config.toml
encoder_arch = "convnext"
model = "image VAE"
dataset = "photos with spoken descriptions (Open Images, Localized Narratives)"
train_examples = 203450
image_size = 32
crop_scale_min = 1
horizontal_flip = true
translate = 0.06
rotation_deg = 10
color_jitter = 0.1
bottleneck = "kl"
downsampling_factor = 8
encoder_isotropic = false
encoder_norm = "layernorm"
encoder_activation = "gelu"
encoder_mlp_ratio = 4
encoder_inner_norm = false
encoder_patch_size = [2, 2]
encoder_depths = [3, 3, 3]
encoder_widths = [48, 96, 192]
encoder_kernel_size = 7
loss = "mse"
latent_channels = 4
decoder_norm = "batchnorm"
decoder_activation = "silu"
decoder_widths = [48, 96, 144, 192]
decoder_blocks_per_level = 3
decoder_block = "basic"
decoder_dropout = 0.05
decoder_attention = false
decoder_upsampling = "nearest_conv"
kl_weight = 0.01
init = "xavier_uniform"
residual_init = "zero_last"
optimizer = "muon"
muon_scale = "match_rms_adamw"
lr = 0.0058
momentum = 0.9
nesterov = true
orthogonalizer = "newton_schulz_5"
adamw_lr_other_params = 0.0012
grad_clip = 5.0
steps = 5000
batch_size = 128
epochs = 3.1
lr_schedule = "step"
warmup_steps = 150
weight_decay = 0.04
adamw_weight_decay_other_params = 0.01
Rows from block 2 of the encoder of a small image VAE, named by matrix and row number. Rows with one number belong to one neuron. Each number is 128 + 24 x the weight over its row's rms, rounded and kept within 0 to 255. All counts start at 0. Numbers have three digits each. After the name is the row's rms in percent of the matrix's.
Before each neuron's rows are labels from the 100 images, of 14976, where the neuron reaches its highest value: "place" is the part of the image that holds the peak. Only what is clearly more common there than usual is listed. The data: photos with spoken descriptions (Open Images, Localized Narratives).
# fc1: MLP up (encoder.blocks.2.mlp.fc1.weight, 192x48), inputs 0-47
# fc2: MLP down (encoder.blocks.2.mlp.fc2.weight, 48x192, transposed), outputs 0-47

place: bottom left
fc1.142 100:165161111105121136105116073142143107113129138131114107092123083121153088137106149093131121163144159123154147111104089117112152098118157147170127
fc2.142 112:110156127154146111095109103101103153135101149120115170116109107159147098118166134123137074156110155166115136136099098152118102169136129167142139

place: top right
fc1.178 111:126123157147121126112163089129166132125131158164131126118127132128104151114123150103128077135163161048124127118130093110120135124147162091163133
fc2.178 112:132117131155120174129104116153098153121120124109158138114103118164123079122145168118127098142129124131128081124141107098140073134175149157137174

place: top centre
fc1.129 117:135127120170117147112113119102110129134119147141110146139159170119128149127120132116083141108149154131118104084113069166066171142142114112154135
fc2.129 114:106166115124144163129110134164120117123161141118089195119142119124112117093153101148119095123166104127127096125117145115128177136091139102118165

place: top left
fc1.134 039:097108140145117121102117107161142121141089111139087127130117137126166127123096169171142135138155139148081125149112122167160142194113132137144100
fc2.134 060:130099156113137120101100124134156108115152199113156143137136100123108120116193137151139137132076143132141101144152071115142128125111138139121111

place: centre
fc1.158 019:113153128147156063135123158104120142133130175139194082164145124162108122158162135120144120126141113141163149139126149148132129144158123142108137
fc2.158 024:128131106137118141158135144159121133134130109130106096112125131102044149157112122091121110106174086118108112154102168158112117138153114139112102

place: top left; bottom left
fc1.173 039:112131087109072113119144100108151109133113132154155133094134120138100129159112144108124092108117168135144152092154106154133122053140149132139132
fc2.173 052:108108137152136137110126155139139161153107124138123086098104123108124126129111144143136112151136129131099134110179126154135119214137091166142085

place: bottom left; top left
fc1.160 125:133123107121077115151121097137138109117141134141104157143161108124174109152082087136129101100158161130098174152160130140134119174112113131150111
fc2.160 126:126120127123124133114108160118111123155120103106102184105157128099177115104141102105147099168113109163118174136140098120166134123151094155154107

place: bottom left
fc1.170 061:159069138148202132145124130148127123140114094147124137158179100131143121130098118119113141128087133153085157156098115136105118149113132136139131
fc2.170 072:124124124075112115112123148176147122158144171097086153121147103097131152135148101175133136097108147116103094147125147093145141128102155135099141

place: top left
fc1.153 151:163123142115144126116136137102133120088106101121130145123094118115163142121107124102111187134142161081144119142097105131171145084152141132176162
fc2.153 117:126144127126130094117089150157158163158096150145139131157111108098136156127108083105112134095148118143113082167134133129104165109109163172133114

place: bottom left; top left
fc1.156 086:117127083148095135121154134160136131138133125100139139129130126145086182118144145139121157149105090131104137114114054125104102097154154145158153
fc2.156 092:099102093142102138132119130108106112189125143143084062159135124116102157103134152138099119120111142146120117146162148113152151171153121143142136

place: top centre; top right
fc1.179 121:151123118140079166163143089124139153143142148121125127138106129148126143106127148143075113141123118137140086121172121138102147140124144046134111
fc2.179 124:135100130131136092086079105122106124095119114164141134157110151171126104150117136108134135120164122121149117120142150128161138163091187150104096

place: top right
fc1.143 087:081135125115121154140104133191131156065125148146097134109125128129117113151124158144154153118165114101130183144091100123120105141142138114127105
fc2.143 104:133096123088114118093126091150157099118159155148201120112150081158139123132121127132101146157100146115148122098102123124152137120125171123129149

place: bottom right
fc1.124 153:080122134138156144136081172092109146181130134127121099124130196112112108116131132133087134139132124128104180162107124120115135140135119098131122
fc2.124 111:142093116131139123122140132157104178132129121077110100104099121161125154157111137139147174161108117123101147157092139110092148110170112146114096

place: top left
fc1.177 096:115143109149062171108158183108112130109134145134106151132120138120148146143141077136102097104132144131120152164144123102114122123090148100146159
fc2.177 105:114129130110116114157105135118116217128126105142152116118127128120182108140104098111157107154130098177125117133145137071117140149110118129116127

place: centre
fc1.181 024:097127118118142051128101131078102120099124154111160085130117114134088110137149122093126122114105088130133142110101130107100119121127092119099119
fc2.181 028:117120103118114134150124138144120116126121097142106108134109121112054150154109114089122129108189095124097116156084153166107103153144119150118117

place: top left; top centre
fc1.127 076:124072169140109110116137168114129142120095134144105127102108092182116107123164113089118135137123183127101115113167105143138141125152148105126144
fc2.127 117:137116154144141138142124147106146137188104102100144118154169098102107124110160175132096151108114093123118194129147126120145115138094114126104126

place: bottom right
fc1.150 074:128097115155085150161134187146145138111119094112146113130129124099123137100124132161163132151115136121176150117089133161125159126122075094136143
fc2.150 102:127128131124161095137129133162147140095124141163087109162107102145117134116173081152094113161092136140113157117094127138117141136076114147119165

place: top left; bottom left
fc1.125 183:112136151119140134082143140154103156084106125145109154095104150133152113138100168113094157131151172128126132162106081164095160139117143135139135
fc2.125 151:096156152150125116111114130105174125139118136145138183141132110142144105113100096140077135085153123135106094087124182108149156133119133122123159

place: top right
fc1.172 086:131131080106177128116120138132157178095130118137107131109107146130125109174125165116148152141156131143091124144079091083131146130101099127125149
fc2.172 104:129139128125116140089133086123136136085126096127135134134155102126112163116116154123094130109122169171142102169128113124139164114099143132103204

place: bottom right; top right
fc1.191 117:150118148124113113127093126132184131098116129109127143165099139129105128167111160076141164112142122139148110121092124077125147156150088127125171
fc2.191 106:153138143137141145128135133169149136099109176129126127170120126100100126079114123156131117078077103103146135155089097149141147153120156105122150

place: bottom right; bottom left
fc1.166 112:129100167148158164104105130112102168123149106164135140092125081126126136135110166099160131108114173090172149147144102132117114116127137125124093
fc2.166 116:145116128150115122137164114132177102112112158127066112086137122153086128114163107126104136146155135114076115148154139132117102150152119107168145

place: bottom right; bottom left
fc1.182 095:139084168116122132105128122157156095086113147115132148126129106128111123100114134103151144134118170110140132175158046129136085131136122120129138
fc2.182 096:119156132105131141170155100100128126164117140163106164130138137131150162160149147130130186142099120120131138106090126126112098098086114115100080

place: bottom left
fc1.162 119:114119103136120160100143118155094126123122100144142144128146183136154115075094130134116112119135188151110103094128086149100143125130143173135105
fc2.162 117:115146154106141129124089145106152131121117132151110118147134093133154132112147099142154133100071131102098107131128190142107119118145136191156093

place: middle left
fc1.133 016:133142114139146073132137127096110125149123156142199061127158127178119120160161137125145111117150127159147143114120136164136128120141123150109127
fc2.133 026:104118111155111141137122139157120127140103084137072096101108140076067122151083122125112089113142100134104118144129146163119114127112114132110103

place: bottom right
fc1.151 114:162133158147077138144116114119174112155141147146114120163137093132132133133107107154118069105141120085102102149133122137130177110127157094140106
fc2.151 154:141106134122114133140118121099102149117147093159166113142121152138160107102150156120090108100119156108120130086156136060173140144142142164134111

place: bottom left; bottom right
fc1.184 048:166096150104181167155106129154148097085136113119120134121118152146108102137117136151146167119104120090139165151132087108107094154136134149112121
fc2.184 071:109138114116121118148154095132130076105109166115117194127131125161131134144184131128124158121121159130135106129069090121125120140118143115101164

place: bottom left
fc1.148 094:173104148115166132108167097132146150151128062118150128129155105136124136140088131122118111123143173095112079107140123109141112160164132146121115
fc2.148 111:095136173111062129138118120142113128148133166129084093130120118128155143176114105152101113099092131135117105131122139145144139121180150147152106

place: bottom left
fc1.154 118:147117150116121127130121096136135107112114164149110155108145075145124117167115066160130155100101111115119192159140114138154096146136111114110125
fc2.154 079:117112125148145083136124126172108071118097152108094130104132130096146134141132118146129173133089130129112144160083124165145094147173118129144147

place: bottom left
fc1.128 159:129136109139097139158127136115148135121113103118120145084097137100159135135095095106162162124105081094167186144162164108155134137129108128141139
fc2.128 141:164136107121138158115111133127165123090156121144073161164131125160094130096113137103135138099174143122105132072104130096118159144129125131154146

place: centre
fc1.180 022:107141119149159056136110160085107144117130167113179097136117105156108122133159153106144141133127107156155129134095153122125135141134093138101146
fc2.180 028:118124095143114152143116140156157133129094080134087118127132127101058140153113122096126117115169098127107119146074160163107107137129126140111127

place: bottom left
fc1.167 121:121111099161108134120177106170154129127160120138121116126142068108113167160122130112145144119118141082109135112138144092140092161157138105090121
fc2.167 104:109125149108114102132122134144080130154127167096156115139131090113151110137170123138118120159100123061145121148100160150147173136142146130114089

place: top right; top left
fc1.168 042:154083095141182138121109141123132162121058096133094088132125117124154150108125129121168111121105111117139124102142120136142165157139142115122091
fc2.168 065:112079144095108121127127125120158149130122163133171118130133106155100115161204166142112136129104124106169096123159091110116139142120122110125129