config.toml
crop_scale_min = 1
translate = 0.06
rotation_deg = 10
bottleneck = "kl"
encoder_mlp_ratio = 4
decoder_dropout = 0.05
init = "xavier_uniform"
grad_clip = 5.0
steps = 5000
weight_decay = 0.04
Rows from block 5 of the encoder of a small image VAE, named by matrix and row number. Rows with one number belong to one neuron. Each number is 50 + 15 x the weight over its row's rms, rounded and kept within 0 to 99. All counts start at 0.
After each neuron's rows are labels from the 100 images, of 14976, where the neuron reaches its highest value: "colour at peak" is the nearest of a few named colours to the mean colour under the peak; "peak at" is the part of the image that holds the peak. Only what is clearly more common there than usual is listed. The data: photos with spoken descriptions (Open Images, Localized Narratives).
# fc1: MLP up (encoder.blocks.5.mlp.fc1.weight, 384x96), inputs 0-95
# fc2: MLP down (encoder.blocks.5.mlp.fc2.weight, 96x384, transposed), outputs 0-95

fc1.328:50 44 90 47 44 66 38 58 79 43 58 49 08 78 58 48 49 56 62 47 59 10 35 59 54 37 32 19 53 71 62 83 56 34 44 47 60 40 42 63 42 37 52 28 42 86 37 30 42 45 25 45 43 46 48 41 59 63 36 22 31 53 55 66 63 39 56 45 60 45 45 18 51 33 46 47 57 41 41 52 32 40 70 71 46 55 66 57 50 50 60 53 42 38 52 69
fc2.328:55 45 63 54 60 41 45 36 90 56 67 35 83 50 78 63 45 70 51 41 26 18 43 55 47 65 44 60 57 40 39 61 59 42 47 37 31 46 44 61 40 35 70 48 55 61 40 71 68 34 37 61 35 73 37 47 61 66 69 39 33 58 41 84 77 25 31 56 59 28 54 23 68 42 67 43 68 53 36 57 33 38 52 36 49 44 29 37 42 62 34 56 33 41 33 72
colour at peak: red
peak at: bottom right

fc1.119:70 51 65 56 50 73 42 75 51 54 50 62 31 33 50 66 41 34 43 59 52 63 58 32 96 62 27 35 48 33 22 69 67 50 74 39 58 31 64 59 34 44 77 51 63 76 18 64 57 54 45 52 49 39 32 58 44 44 34 54 17 67 44 49 50 61 71 37 43 36 21 66 24 37 51 53 44 35 69 56 74 46 41 45 39 42 51 27 45 57 56 45 24 65 41 58
fc2.119:56 62 71 39 51 31 57 45 63 65 62 33 43 63 74 72 25 39 37 30 50 77 44 56 13 36 67 46 47 26 46 50 56 48 52 47 28 44 72 48 60 37 35 28 43 60 65 66 39 58 62 48 49 41 46 38 16 23 65 67 89 59 34 56 72 58 28 46 75 31 63 56 76 19 54 47 50 49 43 53 78 45 48 42 47 68 58 32 45 57 45 63 50 51 34 65
colour at peak: pink
peak at: bottom right

fc1.216:49 71 58 44 41 32 56 65 41 65 63 52 56 51 44 29 48 90 52 55 40 38 49 25 43 55 21 41 52 56 66 62 57 59 69 54 66 52 50 72 54 68 49 39 62 60 70 45 52 35 06 49 42 54 55 35 84 63 44 45 36 50 46 41 56 56 27 42 48 36 64 51 56 92 34 57 36 36 85 78 38 19 57 51 14 40 49 42 51 44 40 30 50 41 42 43
fc2.216:85 20 62 49 57 36 48 37 60 66 17 39 13 50 36 57 63 77 48 78 48 61 46 32 52 76 54 62 35 53 81 47 15 49 71 27 75 46 42 41 44 51 58 55 64 39 65 39 57 62 46 55 58 65 42 48 65 56 49 47 84 44 47 40 41 59 53 41 44 45 48 35 52 64 65 42 63 71 50 58 49 22 51 55 43 54 36 30 50 40 35 20 73 40 34 38
colour at peak: brown
peak at: top right

fc1.266:61 44 72 53 28 54 60 36 47 30 50 31 50 36 28 33 58 52 44 49 53 55 58 36 68 52 61 04 53 42 65 48 63 48 72 17 44 49 72 48 41 40 36 63 66 57 53 55 52 26 72 46 57 60 14 69 44 55 75 60 35 49 44 47 38 57 43 56 88 67 50 35 60 60 53 41 57 50 50 76 97 34 46 50 44 75 68 23 50 42 36 56 53 42 34 53
fc2.266:65 53 59 55 64 53 39 29 50 40 40 41 53 72 61 68 55 78 54 62 65 34 33 32 48 36 61 79 43 33 59 35 54 59 67 32 55 33 42 43 52 55 60 42 55 38 60 56 71 14 39 54 63 79 54 68 20 46 43 52 60 62 43 29 55 30 31 38 60 42 57 64 59 47 37 52 37 57 28 58 49 55 88 58 64 88 68 58 32 51 29 40 31 39 24 18
colour at peak: grey
peak at: top left

fc1.186:59 60 55 59 54 50 56 38 51 00 43 42 49 50 41 76 63 33 59 68 58 44 44 31 48 53 63 34 60 37 32 47 72 57 62 75 55 51 55 49 36 54 21 40 76 47 60 53 60 39 25 65 54 06 30 52 57 59 44 56 48 38 32 34 48 76 28 59 30 45 59 75 48 38 43 79 57 71 69 44 36 69 33 63 29 57 79 69 44 58 55 47 46 61 59 44
fc2.186:49 38 56 45 32 41 45 46 41 88 04 55 32 58 40 56 51 55 46 37 69 59 38 59 37 53 51 52 48 52 68 63 70 77 43 44 27 45 56 51 58 40 42 07 57 54 65 37 59 59 72 63 39 21 65 45 61 50 44 64 67 57 60 67 58 62 24 31 32 47 52 46 31 50 44 49 70 31 18 41 79 52 39 47 42 57 54 59 38 77 61 41 85 62 51 68
colour at peak: white
peak at: top right

fc1.150:36 18 57 53 18 67 32 56 50 76 50 49 38 41 38 46 43 58 26 70 45 75 68 67 42 45 51 46 55 58 70 68 56 50 47 37 49 58 41 60 56 55 50 75 67 45 70 63 62 41 42 43 46 36 74 49 45 33 08 36 55 38 33 81 31 55 30 55 43 74 42 28 57 29 44 80 37 50 34 61 57 45 22 54 54 66 70 45 50 34 44 33 53 47 51 87
fc2.150:43 65 75 46 52 89 20 52 46 45 41 41 43 63 70 68 47 58 70 48 40 54 41 66 48 53 33 35 35 11 09 56 28 50 52 42 56 45 66 47 41 74 39 54 50 51 56 35 64 57 54 55 29 74 42 37 49 54 63 20 34 44 78 31 51 76 33 55 62 44 86 30 55 48 36 32 50 34 32 55 71 35 63 56 52 60 56 68 54 34 65 54 51 55 65 57
colour at peak: grey
peak at: top right; top left

fc1.234:31 48 25 62 50 64 39 43 04 24 45 57 58 43 43 59 58 76 32 61 54 76 54 32 55 54 60 64 59 70 66 53 53 45 51 39 71 54 48 44 51 51 28 66 40 35 61 54 66 15 82 34 48 31 48 64 62 37 57 41 72 68 36 33 37 24 34 52 38 41 25 42 49 79 49 43 33 78 49 51 70 63 25 52 48 60 54 66 63 79 57 52 50 40 45 53
fc2.234:48 75 43 54 48 60 33 41 61 48 62 62 60 44 62 48 42 47 38 38 31 20 61 54 64 82 29 52 38 41 45 30 42 35 48 59 63 64 53 38 30 71 61 68 24 52 95 62 33 59 52 30 45 47 51 44 62 54 59 47 94 42 36 27 48 47 25 40 44 16 54 74 61 23 41 61 67 40 51 45 50 42 72 69 36 48 53 57 44 57 64 63 71 29 44 67
colour at peak: white
peak at: top centre; top left

fc1.54:46 28 41 60 36 40 29 51 35 50 73 42 47 35 66 84 70 51 57 63 60 51 81 56 81 68 44 30 59 56 47 42 59 42 35 49 67 46 25 42 59 67 32 63 43 42 30 63 65 41 76 53 47 33 36 43 31 55 44 43 61 37 50 64 63 59 56 22 22 30 65 54 33 57 54 46 27 52 23 45 54 56 62 35 55 74 34 56 54 78 21 50 84 65 44 37
fc2.54:33 84 58 41 46 39 51 47 41 55 31 68 38 72 34 82 68 31 45 57 46 56 37 78 71 49 62 60 39 37 57 51 61 51 49 15 44 63 60 73 17 40 61 87 41 69 67 51 57 61 25 48 60 49 39 49 77 37 63 58 56 28 49 34 69 60 31 62 29 29 23 69 33 42 52 66 34 51 38 54 44 43 27 60 60 49 40 41 32 58 48 67 50 46 37 56
colour at peak: blue
peak at: top right

fc1.269:46 55 42 53 79 36 48 46 36 23 73 58 33 58 26 30 43 99 47 52 58 45 47 61 62 48 57 60 41 54 52 39 63 58 60 35 49 44 57 55 44 50 50 57 51 44 47 39 45 33 43 81 68 52 51 43 64 51 55 01 69 59 28 45 51 43 59 50 41 59 60 46 38 27 47 62 66 26 43 55 45 76 03 53 67 29 65 57 65 50 69 57 65 49 74 47
fc2.269:59 43 35 43 54 76 19 64 57 32 57 68 40 46 39 30 39 72 60 44 42 44 66 35 37 55 42 58 76 70 62 76 44 70 48 63 46 37 48 47 72 34 49 54 33 36 14 35 42 44 76 56 56 46 56 45 46 61 26 69 58 32 28 28 45 56 45 78 76 61 37 66 57 27 39 43 63 82 53 50 54 40 33 60 24 69 47 40 54 24 51 78 46 55 65 36
colour at peak: red
peak at: centre

fc1.163:49 37 52 37 38 59 25 55 72 72 36 61 44 37 70 63 44 40 55 34 41 52 52 79 38 52 22 41 68 23 62 43 53 46 65 69 56 59 55 65 15 46 46 48 54 67 47 40 60 67 36 36 37 52 40 39 49 47 22 45 65 84 35 54 67 68 51 27 43 48 53 63 42 77 61 50 63 48 71 39 47 62 79 32 50 87 54 17 52 63 53 40 82 40 52 45
fc2.163:49 54 64 38 40 54 66 18 51 52 72 63 44 52 65 36 30 61 43 84 49 62 37 45 62 71 40 44 67 40 81 43 51 49 45 77 43 25 30 40 70 50 33 57 81 69 48 34 66 45 53 51 52 34 64 78 50 53 34 46 63 26 23 27 42 27 61 59 40 65 44 62 57 45 48 54 30 70 54 33 37 32 56 46 60 42 72 13 48 50 42 44 67 56 72 25
colour at peak: grey
peak at: middle left

fc1.267:73 86 60 53 44 47 54 51 37 38 77 37 17 45 52 48 51 34 71 46 55 62 51 32 63 61 69 20 52 58 52 57 54 58 57 36 32 38 46 46 57 60 55 35 57 47 44 75 55 67 53 50 50 35 30 36 51 73 35 65 43 80 82 42 49 74 66 30 62 40 44 58 49 46 47 25 89 29 57 42 61 39 76 39 24 27 46 40 44 43 80 49 72 62 53 44
fc2.267:51 29 49 77 55 37 39 61 59 99 45 47 47 53 56 47 54 60 34 35 43 45 44 37 36 46 48 37 60 74 45 60 31 58 54 52 87 60 62 64 50 66 63 34 48 49 61 38 60 43 62 31 57 27 78 82 63 43 44 50 60 42 23 56 44 79 56 29 41 67 79 44 63 44 47 55 43 63 29 20 68 52 48 44 43 55 17 55 41 39 37 54 64 27 40 31
colour at peak: white
peak at: bottom right

fc1.208:34 47 24 62 00 55 57 40 42 34 89 32 47 48 60 52 33 38 72 43 79 69 60 50 39 54 52 54 31 60 54 40 48 42 53 49 50 34 61 63 60 43 60 39 55 44 55 49 35 63 42 30 44 41 47 28 43 55 56 69 59 50 65 72 75 54 50 25 47 31 39 72 64 88 38 42 68 46 53 78 41 56 18 46 22 55 65 37 52 50 61 38 62 72 53 44
fc2.208:66 36 49 45 59 55 35 44 47 69 14 52 36 37 48 48 25 80 43 55 15 53 43 28 54 65 61 76 66 52 60 62 29 30 39 63 71 62 31 48 43 34 68 56 57 64 81 52 68 48 45 37 69 65 49 34 31 32 68 53 47 82 34 42 25 29 74 63 51 46 48 59 51 38 30 60 49 42 54 53 45 68 52 47 57 22 51 27 50 66 54 39 41 55 84 61
colour at peak: blue
peak at: top right

fc1.9:56 58 28 71 65 83 66 23 44 17 39 57 35 35 49 41 44 46 52 26 38 52 55 74 60 40 59 47 39 33 37 61 46 71 51 61 56 48 25 49 44 34 67 71 58 47 62 41 56 47 32 64 29 18 58 55 47 73 41 51 33 79 43 34 62 39 62 47 60 47 71 62 67 37 31 45 75 65 72 39 61 15 86 58 43 44 59 46 63 54 30 33 45 50 54 50
fc2.9:66 56 36 58 56 93 50 64 50 64 28 55 44 36 32 42 48 33 61 38 51 30 49 55 69 51 53 43 54 55 35 48 40 48 38 47 51 67 72 67 43 72 56 17 42 58 54 60 55 56 61 68 54 65 41 68 46 43 59 61 71 47 42 38 09 43 51 43 12 60 44 67 37 67 71 50 41 37 41 67 61 10 20 52 43 53 70 38 23 69 35 55 55 72 62 33
colour at peak: white
peak at: bottom left

fc1.294:48 41 43 62 57 51 41 47 31 52 50 46 69 54 38 45 53 33 56 64 49 19 40 66 46 32 36 28 24 59 21 77 62 56 71 88 51 45 35 79 48 65 12 29 49 32 50 59 64 18 56 72 67 54 59 42 42 38 34 68 65 36 70 54 75 48 63 42 49 35 27 42 41 50 58 61 36 16 56 47 50 62 63 49 46 64 59 51 54 45 78 42 59 70 41 49
fc2.294:35 37 66 47 42 56 43 36 32 33 34 58 72 34 20 56 69 31 38 49 59 66 47 55 40 78 41 79 52 53 43 73 50 43 45 50 55 50 56 51 52 80 35 44 42 47 63 66 61 38 31 57 53 49 33 63 70 32 81 63 52 59 52 37 59 39 51 05 45 77 56 40 35 31 48 59 42 68 30 66 60 36 18 40 52 59 47 42 57 51 79 30 49 75 72 28
colour at peak: white
peak at: top left

fc1.129:64 37 51 73 51 50 52 58 37 69 36 41 27 67 55 55 45 32 46 48 60 55 08 39 30 40 51 90 46 46 50 41 61 53 40 55 64 53 66 61 36 44 54 78 59 62 64 45 20 45 00 51 46 62 60 63 48 39 56 60 54 65 39 33 64 36 42 47 58 00 28 38 61 62 32 67 39 43 37 58 52 57 52 28 71 41 75 55 54 58 65 49 41 56 48 55
fc2.129:57 45 66 64 47 54 34 43 55 35 59 40 69 22 26 47 71 46 68 64 58 48 40 49 65 46 24 09 48 28 57 72 73 28 46 50 74 35 34 30 29 37 55 61 48 29 61 43 57 62 51 44 62 75 44 22 61 64 60 52 40 50 32 55 54 47 70 27 83 40 36 50 70 67 80 43 57 62 53 36 62 67 39 76 56 51 61 17 38 44 51 53 58 48 46 67
colour at peak: black
peak at: top right

fc1.101:67 36 74 69 43 56 59 52 51 77 46 48 38 51 38 32 64 69 48 67 60 36 56 26 33 55 66 50 35 64 77 81 72 47 70 46 52 37 53 37 53 38 25 38 28 37 29 65 54 63 46 44 50 50 48 44 39 36 62 54 41 18 37 67 73 45 48 52 29 36 61 32 41 63 38 62 67 69 58 56 44 59 44 86 45 54 50 82 41 09 57 65 42 23 54 40
fc2.101:36 66 34 76 47 63 38 33 35 24 49 38 50 40 72 66 34 59 32 70 29 77 58 65 58 38 33 57 39 61 47 50 26 48 51 70 50 48 59 58 57 55 47 56 43 53 30 73 50 25 30 37 71 76 42 48 47 23 50 55 66 63 58 63 48 27 49 46 75 30 51 38 88 29 53 32 67 35 60 56 31 41 70 67 67 58 53 67 63 35 31 79 51 52 32 55
colour at peak: blue; cyan
peak at: top right

fc1.300:51 54 56 80 27 56 53 47 92 81 53 27 56 60 47 75 55 13 58 40 64 17 37 50 33 50 46 38 03 52 54 45 49 58 55 48 51 58 59 60 49 56 57 57 48 32 54 28 65 47 43 47 40 62 49 56 30 63 53 77 43 65 74 31 42 63 75 35 42 52 51 58 48 40 77 59 53 17 31 51 47 52 50 52 18 53 63 55 40 29 63 62 38 53 61 48
fc2.300:61 54 17 56 45 48 51 59 38 47 36 65 28 27 52 40 49 58 50 57 68 38 49 50 36 56 46 76 73 77 73 40 53 75 72 52 54 74 48 51 58 65 45 40 45 39 43 35 35 55 54 68 30 36 72 22 66 46 35 44 57 41 56 37 42 54 60 59 41 09 36 85 51 56 40 40 70 72 53 58 44 46 44 31 40 48 30 74 29 34 67 83 67 43 45 25
colour at peak: blue; cyan
peak at: top right

fc1.364:41 66 26 69 40 48 32 39 29 67 40 58 26 41 57 17 79 47 37 27 41 44 45 55 48 57 47 45 54 43 19 74 78 63 63 63 38 61 59 65 31 54 68 55 71 35 46 68 57 44 79 42 51 32 38 54 64 47 52 49 73 51 37 33 53 77 33 46 46 18 44 27 26 26 59 71 45 54 72 50 48 46 44 39 38 61 68 46 36 54 80 68 47 55 42 66
fc2.364:53 43 39 53 25 60 63 60 51 33 52 57 37 68 23 04 75 36 54 29 79 54 71 38 25 72 52 59 59 38 42 68 55 32 52 50 64 49 58 26 55 59 20 21 68 49 73 45 63 49 40 56 45 55 61 53 55 54 28 57 54 65 74 32 58 53 48 02 57 65 51 38 50 74 60 51 62 40 43 66 66 56 32 45 64 58 49 43 31 44 48 44 74 40 48 44
colour at peak: white
peak at: bottom right

fc1.141:55 52 56 44 22 68 43 54 58 63 56 42 51 21 37 39 30 42 45 72 34 67 29 50 49 50 33 64 60 47 64 77 41 44 39 56 48 32 47 46 42 66 47 36 59 56 76 33 40 55 43 66 59 44 56 57 50 49 12 59 46 37 61 33 31 36 69 67 33 72 42 32 63 52 67 61 56 61 49 76 34 33 23 45 61 57 62 46 65 75 61 48 69 32 63 99
fc2.141:49 70 52 32 67 55 33 52 22 57 42 50 57 11 45 73 68 44 63 54 72 61 59 50 58 50 42 28 36 36 18 56 42 55 32 57 41 30 40 71 57 43 34 33 45 61 43 61 44 82 47 13 40 68 57 63 58 68 40 18 38 42 71 61 56 71 50 59 53 46 57 34 45 84 56 39 35 57 40 37 48 50 48 43 37 77 46 63 33 88 44 69 49 46 45 55
colour at peak: pink
peak at: top left

fc1.226:21 64 57 42 64 60 44 49 45 18 53 45 36 21 49 36 36 19 54 55 61 35 59 42 52 21 55 49 71 42 92 63 42 66 56 53 65 78 48 42 69 71 85 46 58 28 55 66 67 34 44 50 18 36 58 46 49 67 23 50 50 60 56 42 42 49 75 47 61 54 48 63 56 69 55 47 65 51 35 33 24 33 66 51 23 39 62 35 58 30 55 45 50 44 57 59
fc2.226:36 79 40 52 42 50 48 81 63 82 23 23 45 27 40 21 71 36 54 33 43 62 50 47 25 58 37 39 63 50 37 58 45 56 59 61 64 69 41 76 45 59 33 35 66 60 64 56 49 44 60 45 63 61 48 67 65 40 47 51 70 47 39 24 51 79 32 59 37 15 72 57 60 52 84 39 41 44 58 56 52 55 42 42 44 55 62 22 55 15 47 46 59 66 38 55
colour at peak: white
peak at: top right

fc1.137:37 41 59 66 69 47 41 64 37 53 40 34 51 70 47 75 77 62 36 50 49 57 50 40 77 49 47 67 56 57 42 56 43 33 44 46 74 63 42 47 59 24 63 69 49 60 69 39 54 60 65 62 17 40 41 57 45 47 62 34 63 24 59 59 34 40 56 37 93 41 45 83 41 55 10 50 39 62 58 41 65 69 35 22 76 63 35 51 39 31 37 38 22 53 53 44
fc2.137:28 42 73 54 50 57 35 55 79 33 41 63 46 21 18 63 22 57 51 54 74 35 51 25 51 57 42 69 71 48 51 52 57 29 41 31 42 60 59 69 64 49 63 29 37 46 90 67 70 42 50 41 52 25 52 86 50 63 68 29 14 49 35 41 57 43 43 53 42 49 25 69 33 58 63 51 54 69 43 56 60 57 61 47 58 44 53 34 55 55 32 54 40 79 56 52
colour at peak: grey
peak at: top right

fc1.41:48 54 51 50 60 47 58 51 25 42 39 71 52 73 53 55 42 29 64 74 25 31 66 39 61 51 25 47 66 71 73 72 69 46 47 66 53 59 40 62 42 40 70 36 44 61 48 31 59 51 39 30 62 33 50 50 56 48 50 81 65 68 56 67 26 49 38 34 50 33 35 37 59 12 16 48 35 65 61 39 53 38 74 37 65 69 56 29 37 28 70 64 62 46 30 69
fc2.41:59 22 30 57 83 63 53 33 67 38 64 47 59 44 56 38 72 56 43 64 47 49 55 50 51 41 73 73 63 79 65 45 47 45 53 58 22 41 41 42 52 70 38 48 33 80 38 39 51 23 62 54 51 71 64 66 59 55 64 28 84 36 25 60 29 21 74 51 53 42 22 48 51 56 37 41 70 38 20 62 44 41 40 71 60 48 29 54 64 46 41 44 28 51 42 55
colour at peak: black
peak at: bottom right

fc1.147:56 47 19 74 46 65 48 48 27 53 82 75 96 61 46 50 24 45 60 71 61 57 32 76 44 31 52 50 27 46 31 55 39 38 59 36 61 60 63 39 64 48 62 47 50 30 36 54 42 47 44 40 47 29 79 78 36 26 47 57 29 55 24 56 37 52 28 44 54 70 46 64 47 34 42 70 58 72 42 40 81 45 42 49 54 52 42 38 48 57 26 70 63 54 56 39
fc2.147:23 56 39 48 54 68 87 61 51 49 26 57 44 42 60 34 60 46 26 51 25 72 31 65 46 42 50 66 63 58 63 55 36 37 46 39 42 39 62 48 69 80 48 55 44 70 60 31 65 76 43 47 54 32 56 49 27 37 10 61 48 78 38 66 52 56 79 37 63 58 58 76 45 49 38 60 48 22 60 60 39 41 52 39 33 54 49 29 73 27 41 50 48 32 80 55
colour at peak: blue
peak at: top right